config.yaml
color_jitter: 0.1
weight_standardization: false
block: "basic"
momentum: 0.95
orthogonalizer: "newton_schulz_5"
max_steps: 5700
Rows from block 7 of a small image deblurring model, named by matrix and row number. Rows with one number belong to one channel. Each number is 500 + 50 x the weight over its row's rms, rounded and kept within 0 to 999. All counts start at 0. Numbers have three digits each.
Before each channel's rows are labels from the 100 images, of 14976, where the channel reaches its highest value: "colour at peak" is the nearest of a few named colours to the mean colour under the peak. Only what is clearly more common there than usual is listed. The data: crops of objects in photos (Visual Genome).
# convs0: first 3x3 conv (model.enc.2.1.convs.0.weight, 192x192x3x3, each kernel summed), inputs 96-191
# convs1: second 3x3 conv (model.enc.2.1.convs.1.weight, 192x192x3x3, transposed, each kernel summed), outputs 96-191

colour at peak: white
convs0.34:498518496520497472490497513488514540557510506514509456457481555499508535516520507589475557510579494503436549635484501491462438495506484472517513488462548618466476491383518477475466450546533413451504504435534431449549414595301564427522439480542452558499516556420442548530421475479397520552
convs1.34:484525531529477560508465389461536571432480482465425468498465531570534544495477484522415516502512557399511524531495535484503439483552522518418500521519418491468570511448535394558497481523518450551450538461453525489564506573522439505490484503505503474542406429547557491528611427466418615552

colour at peak: white
convs0.83:546554528578517584470508477546591538546479626606523483499557512546478503495506715469484509469509478548531509561467478525483553574702516513493545515523435472463512508533421527533460433515516569566461468507507465476561549548563570390492395514500478463527501516531445623520486524565500512585
convs1.83:451507480456460521489476472457519492493492434508456529417483481517573475406507393568393448489492471470510422527508356514450510471433463481483433594478595521456508584486547547571537522490551517451473518483665535558540458454483467487439461504503501496501469461502537467500555508520481435454

colour at peak: black
convs0.80:506500582501510491473478531527471480527499499514543467598523459489532462466357728478500509476495452469471442509419550480538508518620484476491511469550554456463563467624570507503482428525542513503482472447497490446548497572618456450456502523461513478513546535480507532463379416511517512490
convs1.80:443531478480487531421537405431475496476496471475546473618500539442499528467514415542459395523494412452463565524440548576516484458452428449429548590484506499427558513475466548529507528541527531556523543493640471512491474539500547480549509437418518552425490539434528507489467528536469493474

colour at peak: black
convs0.126:515558531472466591429486498536486507458537533468535443496468474502531431557576478493443577523520544533513527554526466517522418516592461460475554560401475461449488457489544511541530601514483539554501506440452533478519370465506504347517447472478484546403490569468585458487489568558425489535
convs1.126:541408395546461527384437527506572510531521415475466480573596540532507580526472534566524481455483508474501485454448475467534607491487502558455588478594545587431485540485465498485570491537476529454458484642423528450494486540467544539521481497599437444397485496379564401527484436408559442432

colour at peak: grey
convs0.130:531510528563506560486501547372537540529516502432456555506466424577524495409526601459491453397461436470519493281493509517465539483418472491525466534498446433525529535491487451521534542440511469532459524518496390468516497461371558456542545546532394525564513507512498566487448491522484487420
convs1.130:547563507536500523581516509469454447412446536477517461450454488469503520508529510485451497463447506452608539451441448461530504533527491543425503535557537398467427455522478464526527471453497569525520579461502430483432470468442551437474540495507541529504419382461462467471581469533454560468

colour at peak: white
convs0.59:436584551533450489508551543469530498441549503550469521528563525549479469482568489495498506562485461489523477582500530478441504466339506467503494490375506484500543507464513507542442438473512462403592512544523511553502396553446516509520519447546515510513486477408503468494432573534557544511
convs1.59:505438468478428506615520473461480414448468440475507461406435452537470461464486481510486544491506479513417562436533531531496451486498385429434467518528520563465589524454562364585523461554419397537481506540517476474436538484543512488435524486539511499515455479597417572492501505534429488617

colour at peak: white
convs0.3:530456450560438524521470569608486521475436487560497462481571450404484391508440665475500575508475476461496411483499470551447484468599482489545438555476440572472464441545533534542488520532506624492444510453497574514481529505494528498547494472505505493500460467439516480519474501507469513591
convs1.3:455547492518484481573489470492472529582539510525486493462552436513499504559501367341477447544541576576467493485492543476513419491415511533534371433478514574538511583456506523509505481479491506422515463386663458451552488480530499531546496479469472377472464487553528494570605498484520535477

colour at peak: grey
convs0.125:534523527558485523497533598472537557494541547488549497524451528635543587418457536452475470452458452432496497360527496511433489573413404522480456594584430438452467483571413518484547530509493481556527417534471422519473496520433541421530506492534483544566528523579568591531444522530483491372
convs1.125:513496509565502509467479424499505494533517513510549484496400517506510479452421531489499474490408535452594497405505502471437535516488463549469511517496515449503446496498496510582465531579471538533555556492515504500441475536423511418404515554505614579491453535444471474465655490539488503452

colour at peak: white
convs0.48:537452483447417441454511498551417450444496489544507479521466498484504468557526476541471520406506504472499560550476455486482441570518559498526490579459532517525530492423490546547515460616516503505466584449462449491474493504422544453523483486458506489605512471494542411541377426485378544507
convs1.48:490541488577497465564554448455559476519456490465504471556469459649499539412445547545475565429512441480470458451530493561491432605496493527518432490523605509426497554534502473459475502434489518520609456452487486515564455529439402556495411435519443444398471541431498502569550449506461612537

colour at peak: white
convs0.44:512516558564492537496512579454542504489544561517520493483493538477572513445400569571474427491541473487483514492473455503511540491449504402551478446503531452474503496541538519526428424447482411477482500507469429535459653493543505449510557499543519546620521473501415501598332457621593538598
convs1.44:569421550505487452399507548492436506471518580576526444475507436459643461465429502548517499500472422517524521394492498459513446544395495451512478557524656467477488463541470554491523489547490558466563472528504476412569530464491463496568421474484472503461461481464511540510504635608583470705

colour at peak: white
convs0.16:519440476538479535434574535577456601507480528587529555498536565524482463498516690547513443433494502535433539384494463433518473540521489470634480501514491513472497549498498537531522423468510525550532480453438524485477578545543549487509522504525455512481625498458485462423448481482392522431
convs1.16:453500490482563533507428470592553522491481591470474452480468535504462544598549492544437545542584492572466598559440573557484492437378490593444493437505490474493454478517438532607449488506494394475511474459586395578442441464514440438531551491485613504522412534462549393593488487528573480462

colour at peak: grey
convs0.132:419558519483527555438501512415525520525608556445528534545437500578472542457521598447460429464502505498475457393510507473574456588483434522509534527475462479442653490538466491475517523530472440598473437545550499563505549506441507377525475462512454524556525502603542547470484485611499469475
convs1.132:419532466455507536490521505432423411442551505477462441572415514430524485475452498546423567451457525483584496428565539493482586485442469525491500529477544477517542498509475508574480463488461359542536578533489519470462477438444464411471490497457541521526435460418474530449554529528493498486

colour at peak: white
convs0.114:487520485535525463392452566556583501545540521503501522500482514519514544481525754408436363478551501495479501391497462469530511461581507520504381542407544465497503489459516475503525452538520538499512535454507453470549485479492557511508445530509481541595501493534475474516385529434450490459
convs1.114:510489479431573457549502519572437477419482568443471530488468476457462475482523398492542506495421497539444485494420461438422414510391438446491431489544405487597498549501500510460483509590466467496487432396664517558530536533491517488500524516502495493566473505536512515525534447573445528518

colour at peak: white
convs0.84:584497483444496444450504455570501562536496446471511396543513499453500479522505695421485505459463496503524478490461500500479409514589524460518463495549468503458490469499559460468459425572508438498465554480472473533492518426445485571496451444507518460484504406464475583555500449495537478457
convs1.84:464539504406540550445485540464470486569504423479533588589499534436558558499363374416458499593515438448485576496541519531448460356468400525510437495428476479458534471444471507409510498456555497560505556551662525462491444464501518499473562496487459519453452521500477489454467496521472474491

colour at peak: white
convs0.150:410487614523514523481506577506533537596592523523491571532527543557464500503509541568501514570546500467540530531451518513508426492522453458478548517427538502489571503404477519490482494562497485436529450477485472515487375514387540522543506409531527549539538509544484520492378502467438493583
convs1.150:511507468490529494527462436481486570481466523381403506545561455535490551598505426460487489490531485604408465532457547450394589450533512456426528533526427570488454520498614494549425469481541428497492494487508446421462577544436478539431429520516473388595494516439617481567558448467516463487

colour at peak: white
convs0.23:404571521462511512438605512465490463542540520492562460492520465475559500500430635504481533523504447544461526540525529521499510423601510554495455458418570484499590509481511498508507494507444501443452503502493443464519435498444513421508516483518488482541474548541493491522600452514537516555
convs1.23:429466621578499470496384411412571586483497547546428532514461445526397412542505461448492504427454425388442543446445528484457493512386486490510492478506521524537513516451466569474550549521526483508554482490674555499461486524557538538494501498535451575494506439498371584554408439544474453541