Weights of a small image deblurring model.
Model: 10.3M parameters, 40-pixel images, arch unet, norm groupnorm, activation silu.
Training: normuon at rate 0.013, 5700 steps, batches of 64.
Data: trained on crops of objects in photos (Visual Genome), 30875 training examples, 11.8 epochs.
Rows from block 6 of a small image deblurring model, named by matrix and row number. Rows with one number belong to one channel. Each number is 128 + 24 x the weight over its row's rms, rounded and kept within 0 to 255. All counts start at 0. Numbers have three digits each. After the name is the row's rms in percent of the matrix's.
After each channel's rows are labels from the 100 images, of 14976, where the channel reaches its highest value: "colour at peak" is the nearest of a few named colours to the mean colour under the peak; "place" is the part of the image that holds the peak. Only what is clearly more common there than usual is listed. The data: crops of objects in photos (Visual Genome).
# convs0: first 3x3 conv (model.enc.2.0.convs.0.weight, 192x192x3x3, each kernel summed), inputs 96-191
# convs1: second 3x3 conv (model.enc.2.0.convs.1.weight, 192x192x3x3, transposed, each kernel summed), outputs 96-191

convs0.75 086:139146118176125108177163103130118151163142151129126110165127162120163118130068141172131128094097134120102150114124154103125157124090115136089131160098112106133165116089135147142099117137129133124120127104128084107108135130161148144107145143086120099099165117137164100125094153146097150155
convs1.75 074:162101120143149142161104128108158096106137126141123090142121107161138103102104140118136100099125102158116093119116121098118101119198140107095113150146122117121122191144087165107142142166131117105114121149113117124092139126116132115128092080175125117123126133113170115107083115108120104117
colour at peak: black; white
place: bottom right

convs0.90 096:169152148104131121176114116200119152126106122124190120128127115154127151109127152094132135151146109137087119158146100163136113105134140135117098113179155111139107110083137155132125108156126123110128128136108109121147066187113125123104155098139142148137111147132122159140080135143151171199
convs1.90 102:150114116107135112129158093078117143129135139140113174133197120147141146102113167132072115132120100160136093131100143119093115138150095112128116129132113132143124138112154131133123133107162123133120099118076111126130146136140145160124155136120114152083116102174098136121116147142103087135
colour at peak: white
place: top right

convs0.13 113:079124156122136178089172138105137113145152131133107158128110120180154147132103127087159070103137183141138095075125110143136177205138128134121137110095073128109189141161088121122167105167140123147099163158086124125137146114099145131142139124166138131126145115137111178115136113148127120124
convs1.13 124:104077095153138130151139132083093103145126141111099098138137147107134095161136104111092145102097115118120147133107119154089113088145120119096132133107097106131091087138146099155144125120138098109144150141117162124120115149117132071111119090109141177145122127118145127138142120142113134116
colour at peak: grey
place: top left

convs0.124 083:110132111114106118199096112137119138118133117135128115127150125111150127103077160195131142120117139149125170132163142121116169158150116232113133134181088103116126135127159119142112151112142141150076135111126134119144118136170106116100105166151152130129117114106091146157105128131105163109
convs1.124 077:138147108162071119130095145161097106136104106089122098110109121180126122122136159104157137142101120143110158139116166118100117126133087081108104151141137141126131138152134140144101081128097140117126130102095097149110137110127138151077121112165165095135117138097143136125113096128094120137
colour at peak: white
place: top right

convs0.72 107:124126148144108134135137181127136129102152134169102166105091140182121106108117184145110107151125105124105107090092106106119117207175104114168158154080145107098176150124127136158144121128131127167131129139080160133118114119106140152168151139130138122136131136101175091117093124159122100143
convs1.72 089:092129132128151152088181165112162120126122128112096115139112131118105107145105180149094151146137097129143108107164145156130088131140101134056103133182101098112117152108126108126175122163127117108126117126142116115116168132119119086122125093135133117107115131145138147130111162119136129121
colour at peak: grey
place: middle left

convs0.178 097:175119111124142135172116112172128127151104105175173147111125161123161153095117096134114116118142123130152154172097143138100133136111147160114135127100145105138090141090187089128125158120123117119127117158122112134122178156121130092126186113131155152116139129097118116133067154135112177163
convs1.178 101:119145119130137144128118115113158143130127123124145140179132148152122125129123232108143123146098089114073145145142122098142100122216093138131123137131083114137130126105107140109111126119106166107126086103061112118132111127134152160105103145150106085093081140130120139113132138102114098128
colour at peak: black
place: bottom right

convs0.2 123:106132167132127149107124129123139123126160138106135123117189175127111133153102114162107103113116137142106154147116115151125091138125126128151140154116129146130155132117096114118139095143142158123091133101158059130148091144067135099151106095132127208109123135133139169142114116123116136111
convs1.2 122:184115134153101166097110115139110154128137109094096097143104137103132138162132127099138157146098155109121150177146140122100128068141133146128176109094142146179096139097109144187091130167118091098116140104142122128124109160115145136085136107152129096134105095085151082135127154131117144139
colour at peak: white; black
place: middle right

convs0.28 119:115129117165143143144137138112117151135147155114154160128118134133156131114121157126135106148144167146153106072116132145153175115117126152149140098116093096142121124128072132142135106118126116078093103134146103142104166102096142160145127092130122116115149137164141155106133123119155149152
convs1.28 103:122134111090108132124088137112117160138141127134138130184115121149109100149160108115082138143103141126110140110128126105126150093142109141097172144164078125148102097125144152126118166131144145116155165171142159104128144120099119069142154118147136146132123183157139117131129156129113159122
colour at peak: grey
place: top right

convs0.113 097:132157089121151066118104122125133133121129122125154125109115125129159124125153047179152108121132153143112143158142126120145104084208139128091131154143146111100152129133155108114174158130151110092123119116134139137139141134147122140100133108125117098129083135139113165130129121111154134160
convs1.113 079:130105126132115155159118173137133117136125107147155145121147103173090144108163184107137125102083150095129156164120114103105137125115145100139107122141089103158115152106117122106161142141131147123139135156092064122116120115111146133139128147113122134161145115098098088125126088152148109061
colour at peak: black
place: bottom right

convs0.147 097:147138125154138126145111119165131125141128127159165114111095065115159134131143111161135129142134117130095149138131133134109148123185139162097116122118134108128121143090156146098107118150120116121129119103142100118110093137157121087132110143143119131094137108125123110114093125136157132074
convs1.147 089:147111090117110166137104107158094116105115145116114111127138107126108126127115139089123163152081120073112135111128131116107107126112128135078112102158113154176123189153122142142127153101135180130143108143108128146128143146137083101106125108080149165113109109134140070140110124108134118107
colour at peak: black
place: middle left

convs0.187 098:133128130159144123221150162174120128147110144138138130124131174133143169142127134169130128127138142130127109212094117130152131103143152141168157143101120147128111143084148118124121132110153138110108126124131113127141157118142138116147205096153145162127134126116146157195110119141097178127
convs1.187 099:130105138132144107097114136103130125115131143132123116127121128098138126108105204113131111110129116119119090143078097128115140100213155133119147158117125116149098184135129137145115133141104149111095127117061144109131114120121126106116145115160117144138117109130154132153122127149120140132
colour at peak: black
place: top right

convs0.82 098:129096142116113125126106097101116125101131124091156132119169121085116144161106087139103122134140126139126135062145130142118126087127132165117147118146159156157136111112106136128134133113124137108119125122124118119111136112085097106117100128160115157140120153131098169140178118129105147120
convs1.82 093:112165128108148146098134116187124140115104120146103109095159140116084114135101193147151137104102154069118157151092116113144108188144146104113104132129180125113127123112142117136147108139109140140116130147095130148176131169114137130112115135150129103135146106095125128116111112151148112104
colour at peak: white
place: bottom right

convs0.80 085:137184126132113136136146131120130142186187131154160156138165137121117175157146186210130141113091108147130132110146116106118129130117125096104118115157137135108109153118089127140137118153117153123153157114124111102134083165129158145126125124113126164072168144116112152124114109120087131089
convs1.80 089:132137113196157148134108109174162106097134135139111122125120165180137067171106166180066143122140140178123168117138189170141122098162139155122146144109148127107157112138130117149139134125142140123151130124114123127122154111149108115159108118141134106143127166141123131098083105177125138140
colour at peak: white
place: top left

convs0.186 100:168117151140143115174139136160118116138140135182161123155156162079189109149117119134147146123114154121130121120146143117128135117143127109138151100124130128118068155136152102109177090123139133140130155150118110133088126167190085131096238140109156156114132105105125105128097115145137129082
convs1.186 099:129143121144131123131160124133157169147097141109156125111114138123136125144151202117123098148160129161130107150121142087183142097160130115147128127124109120117151113112146133140128128133160160133142092118073098119130131109118133116149128124163122135116110171113145117108114134140117137128
colour at peak: black
place: bottom right

convs0.171 087:126102138155151138191136123149145161146166140135134182112148143164168169141122125193107105109114108131114179164136115113169147087152118115100101127136187137136125126101127152129130167133158088117106137115136107122139135126155139111124156139122149151128157130128133111149079148124116118150
convs1.171 096:172119124193090127193129124161163123114142163142129105101124113141127128130152206084114124132137126141165156110131145135099088124175115132113103136125097139131085134138142126084145125113067173115150122118078118106116139137128132149095123142164121123109166128136135144160094088129091147149
colour at peak: black; white
place: top right

convs0.164 102:128152137135126188117173170059124101121164135153104117127133098117130106139137101112120115135120138125129129128145123145105149171097111106145112127061112125110154142159134114130121093172100137123138138088159111150124175121118168111197137138149144106136110119126145148124153116139146094127
convs1.164 077:102091084113089120126126100080129125153108089134148098150080133114135116141108118115134149126137113132116100147083087100110089084144149123127175158116073140144156103112127132113164101105132083150124140114135138119119084122123162078116155108144112152107120115127127127081106105153121143150
colour at peak: grey
place: middle left