{
  "crop_scale_min": 1,
  "color_jitter": 0.1,
  "loss": "charbonnier",
  "norm": "groupnorm",
  "block": "basic",
  "attention": false,
  "upsampling": "transposed_conv",
  "init": "lecun_normal",
  "muon_scale": "original",
  "learning_rate": 0.013,
  "epochs": 11.8,
  "adamw_weight_decay_other_params": 0.05
}
Rows from block 10 of a small image deblurring model, named by matrix and row number. Rows with one number belong to one channel. Each number is 200 + 20 x the weight over its row's rms, rounded and kept within 0 to 999. All counts start at 0.
After each channel's rows are labels from the 100 images, of 14976, where the channel reaches its highest value: "colour at peak" is the nearest of a few named colours to the mean colour under the peak; "place" is the part of the image that holds the peak. Only what is clearly more common there than usual is listed. The data: crops of objects in photos (Visual Genome).
# convs0: first 3x3 conv (model.mid.1.convs.0.weight, 256x256x3x3, each kernel summed), inputs 156-207
# convs1: second 3x3 conv (model.mid.1.convs.1.weight, 256x256x3x3, transposed, each kernel summed), outputs 156-207

convs0.88,240,187,177,192,204,175,187,183,177,195,213,208,220,237,220,185,193,200,198,200,241,204,196,168,211,188,201,191,191,195,162,193,235,182,195,169,210,203,206,216,201,215,228,207,178,199,201,177,196,169,217,202
convs1.88,157,202,182,191,212,231,210,211,195,222,194,238,198,202,191,213,204,202,210,212,192,209,234,191,198,198,148,233,190,209,204,173,164,237,238,245,193,150,203,202,178,190,168,194,246,177,185,210,221,218,192,200
colour at peak: grey
place: top left

convs0.172,222,215,168,174,202,227,176,166,250,192,220,207,158,216,190,222,219,207,187,181,169,181,197,228,201,197,229,214,199,206,213,187,191,204,204,209,184,223,169,210,182,265,205,180,184,223,236,169,196,161,183,168
convs1.172,187,189,204,223,192,190,202,236,171,192,168,214,212,168,202,204,187,196,206,215,192,237,200,155,181,203,166,194,205,193,257,182,222,221,190,202,207,191,238,205,225,178,206,201,220,237,186,201,197,261,196,219
colour at peak: black
place: centre

convs0.244,220,169,198,187,228,222,195,180,219,202,203,223,187,214,164,235,213,202,171,223,196,211,154,213,210,209,198,167,200,187,218,190,195,194,207,207,167,220,203,218,203,232,201,191,186,163,187,204,187,195,203,225
convs1.244,161,212,228,212,187,186,194,208,179,167,195,206,195,204,193,158,214,185,226,183,186,194,208,172,199,170,207,187,218,241,224,206,218,205,235,177,187,204,163,209,185,177,195,217,201,215,197,184,176,205,198,178
colour at peak: white
place: top right; top centre

convs0.187,172,223,209,204,193,198,197,223,192,210,193,180,227,185,218,170,170,191,194,210,141,203,206,187,184,193,189,208,231,217,174,215,191,208,218,204,205,219,196,183,185,216,216,211,189,213,245,175,199,201,184,201
convs1.187,191,201,211,153,184,189,193,240,188,172,182,219,178,223,183,197,192,210,210,182,218,202,197,191,238,232,181,211,203,212,216,194,194,220,217,204,190,197,217,182,196,222,176,198,226,220,199,200,218,208,220,198
colour at peak: grey
place: top right

convs0.195,233,190,183,196,165,175,180,178,213,171,165,251,182,201,177,196,176,210,200,189,204,222,195,198,202,190,177,214,173,218,204,223,153,214,205,185,177,198,175,213,141,194,186,176,196,214,167,194,196,232,195,224
convs1.195,192,189,189,184,223,219,171,225,208,229,197,184,213,218,211,188,213,161,203,193,209,181,220,231,207,192,187,175,220,175,187,194,190,164,171,199,180,225,186,187,191,198,218,159,180,173,205,142,188,225,209,176
colour at peak: black
place: top right

convs0.165,193,231,220,218,151,185,216,205,219,174,230,194,219,204,221,201,215,216,228,192,188,210,172,200,180,201,197,185,207,218,219,191,192,205,191,202,178,205,237,207,179,204,217,193,211,187,191,240,196,194,224,227
convs1.165,173,185,220,201,231,199,197,192,226,204,196,213,186,229,202,178,220,209,151,205,214,227,192,203,191,225,195,216,186,172,228,225,171,238,211,197,203,231,205,221,226,199,192,213,221,170,190,184,189,178,177,196
colour at peak: grey
place: bottom right

convs0.100,180,184,192,190,181,159,205,204,146,190,232,213,200,177,205,218,173,170,203,200,179,188,222,209,210,196,188,200,210,207,208,166,179,226,174,171,192,199,193,199,196,166,199,216,236,205,191,183,191,221,183,198
convs1.100,196,196,221,165,163,188,194,198,184,182,206,198,202,203,244,153,170,201,201,219,218,191,179,204,208,219,208,193,186,206,191,198,223,191,220,215,206,220,165,186,218,253,213,190,181,201,216,183,196,237,214,193
colour at peak: pink
place: top left; top centre

convs0.161,223,191,229,199,194,241,228,167,201,197,230,237,221,175,186,216,251,191,245,196,207,216,196,183,198,170,199,214,195,202,207,203,213,201,212,189,182,173,184,236,193,194,196,182,212,190,194,221,213,206,197,196
convs1.161,194,185,226,224,210,204,190,228,206,213,180,210,180,206,205,200,202,165,158,171,213,193,211,224,201,185,227,153,188,205,219,174,203,225,168,173,209,195,193,201,188,208,245,180,176,229,236,226,181,244,204,227
colour at peak: black
place: top left

convs0.240,210,219,151,224,208,186,204,199,222,226,195,191,217,219,217,220,199,189,194,210,185,206,174,219,227,181,242,203,164,199,185,160,208,166,186,187,188,168,220,204,207,218,210,197,192,176,213,206,194,167,195,253
convs1.240,174,213,214,183,231,189,159,213,203,179,205,206,204,171,180,177,195,192,197,216,227,203,238,204,197,170,201,207,183,195,203,231,210,218,183,212,208,229,213,174,192,202,201,213,219,174,185,193,190,197,195,201
colour at peak: grey
place: bottom right

convs0.117,214,157,182,202,223,179,220,208,189,211,209,205,191,201,200,196,154,207,175,223,202,211,207,197,201,203,193,210,215,193,189,197,222,225,195,225,222,177,196,203,186,200,191,184,248,214,218,217,170,157,170,243
convs1.117,165,208,166,211,211,194,202,195,185,201,216,155,184,189,207,197,233,203,229,183,203,223,190,212,196,223,201,233,218,213,197,209,184,174,188,192,228,204,216,179,213,204,197,215,159,200,205,209,247,212,225,207
colour at peak: grey
place: bottom right

convs0.155,218,208,193,195,190,185,175,176,159,192,186,178,204,199,205,193,169,224,175,207,201,187,199,198,179,176,164,158,203,205,193,206,221,209,184,199,187,190,206,208,169,192,247,180,219,174,202,185,197,172,175,202
convs1.155,229,183,200,214,195,211,155,179,177,196,210,173,250,198,166,228,197,166,201,171,188,231,230,181,222,211,207,223,229,194,198,187,182,187,209,204,204,196,187,181,193,236,168,176,231,209,177,210,197,183,227,184
colour at peak: grey
place: top left

convs0.69,224,189,190,216,190,195,166,210,205,204,178,197,197,172,189,225,165,239,244,185,138,194,206,203,187,213,156,192,205,199,227,187,186,205,195,171,217,194,250,212,207,222,210,206,234,180,194,178,202,147,222,195
convs1.69,193,202,200,198,190,207,225,209,191,190,230,183,196,171,190,214,195,181,220,193,254,220,204,187,185,184,218,208,230,207,162,221,201,200,202,226,174,210,187,190,178,220,208,206,209,211,204,183,160,198,180,182
colour at peak: white
place: top right; top centre

convs0.123,226,185,213,177,209,197,203,213,193,232,196,207,185,193,167,179,169,189,136,188,185,177,161,200,225,208,177,220,205,175,175,205,190,211,226,160,210,223,199,172,228,198,189,194,223,195,228,179,203,198,199,191
convs1.123,160,220,225,216,179,190,224,204,180,218,215,197,201,210,229,234,233,202,244,198,185,183,192,147,202,202,159,216,198,210,183,190,185,191,226,221,212,190,184,227,167,210,195,161,186,204,200,191,194,196,209,193
colour at peak: grey
place: top left

convs0.158,186,195,166,228,167,186,181,202,200,179,205,168,178,192,196,188,218,219,171,194,183,190,245,189,235,202,193,200,201,177,226,225,185,218,170,198,181,230,191,201,217,195,180,201,186,212,202,204,166,266,186,186
convs1.158,168,195,221,193,257,204,223,205,159,207,201,186,222,205,172,168,224,187,230,203,206,201,182,202,195,239,247,216,185,211,198,204,225,185,175,197,179,188,233,201,175,172,183,224,215,193,184,198,196,184,214,214
colour at peak: white
place: top left; top centre

convs0.168,208,181,206,204,219,202,180,182,172,217,219,182,187,205,212,189,205,203,194,189,182,207,179,189,187,180,208,184,203,213,220,234,181,209,190,186,191,186,186,199,189,191,171,199,170,214,186,177,195,233,237,217
convs1.168,215,195,171,195,158,151,204,188,216,179,179,188,219,209,194,199,198,181,234,184,180,205,174,164,209,215,214,214,186,183,216,188,220,211,200,171,223,211,201,192,207,214,181,191,214,219,207,210,190,212,172,201
colour at peak: grey
place: top left

convs0.228,218,202,207,180,186,225,210,232,202,231,178,217,219,205,230,189,156,185,192,192,197,162,194,189,218,194,199,203,201,236,188,197,212,189,194,211,236,193,187,204,214,216,202,231,155,217,183,170,212,245,224,208
convs1.228,191,179,185,188,204,188,160,216,172,183,225,186,182,234,178,210,189,208,207,194,219,213,190,198,200,199,191,207,195,192,201,185,186,210,210,209,195,206,194,194,164,227,224,206,225,213,190,201,198,197,161,231
colour at peak: black
place: top centre

convs0.3,182,161,192,188,196,211,197,162,184,240,210,208,215,177,203,167,224,205,170,205,141,212,226,210,209,207,209,181,186,172,208,189,234,185,176,199,198,202,191,167,181,205,194,200,187,213,211,191,185,199,184,216
convs1.3,215,201,229,207,184,186,202,185,196,148,184,215,197,202,220,176,219,210,199,177,256,211,228,171,193,194,208,208,174,218,183,198,206,207,238,205,174,169,173,217,222,205,228,171,213,181,207,171,209,205,197,183
colour at peak: white
place: bottom centre

convs0.57,192,172,185,188,182,203,195,212,248,202,189,235,191,209,210,197,146,188,198,195,248,175,177,208,182,242,186,212,199,173,224,219,198,212,218,172,200,191,184,196,193,169,221,235,229,187,159,185,193,221,180,190
convs1.57,220,199,214,202,198,197,192,170,182,193,205,189,241,210,184,178,263,201,245,195,158,238,194,192,218,209,215,168,228,203,232,217,206,222,198,216,218,194,197,237,195,212,190,163,186,202,220,192,191,195,181,210
colour at peak: white; black
place: top left

convs0.36,178,225,171,235,170,187,202,288,180,197,209,187,216,219,193,198,172,184,222,203,146,214,201,201,212,194,193,213,226,203,197,189,216,170,205,179,205,209,220,200,188,212,188,205,183,210,220,181,213,219,184,197
convs1.36,187,223,203,165,199,189,182,130,195,215,212,235,192,166,169,188,218,187,180,200,212,202,211,191,230,211,206,205,196,164,204,200,194,206,225,202,189,198,198,185,207,201,217,157,211,201,227,184,179,171,199,215
colour at peak: grey
place: bottom right; top right

convs0.234,226,207,218,197,190,190,204,235,189,206,154,161,234,219,196,224,181,192,216,209,180,183,197,190,184,211,187,162,191,216,202,193,209,188,189,184,174,233,173,205,188,202,212,234,190,160,184,194,175,169,222,183
convs1.234,211,198,199,212,213,181,195,185,218,183,233,224,204,226,185,215,181,205,196,240,240,214,209,178,181,187,229,265,229,196,211,183,202,209,204,202,206,186,188,207,220,216,217,158,191,233,218,210,176,218,184,195
colour at peak: grey
place: bottom right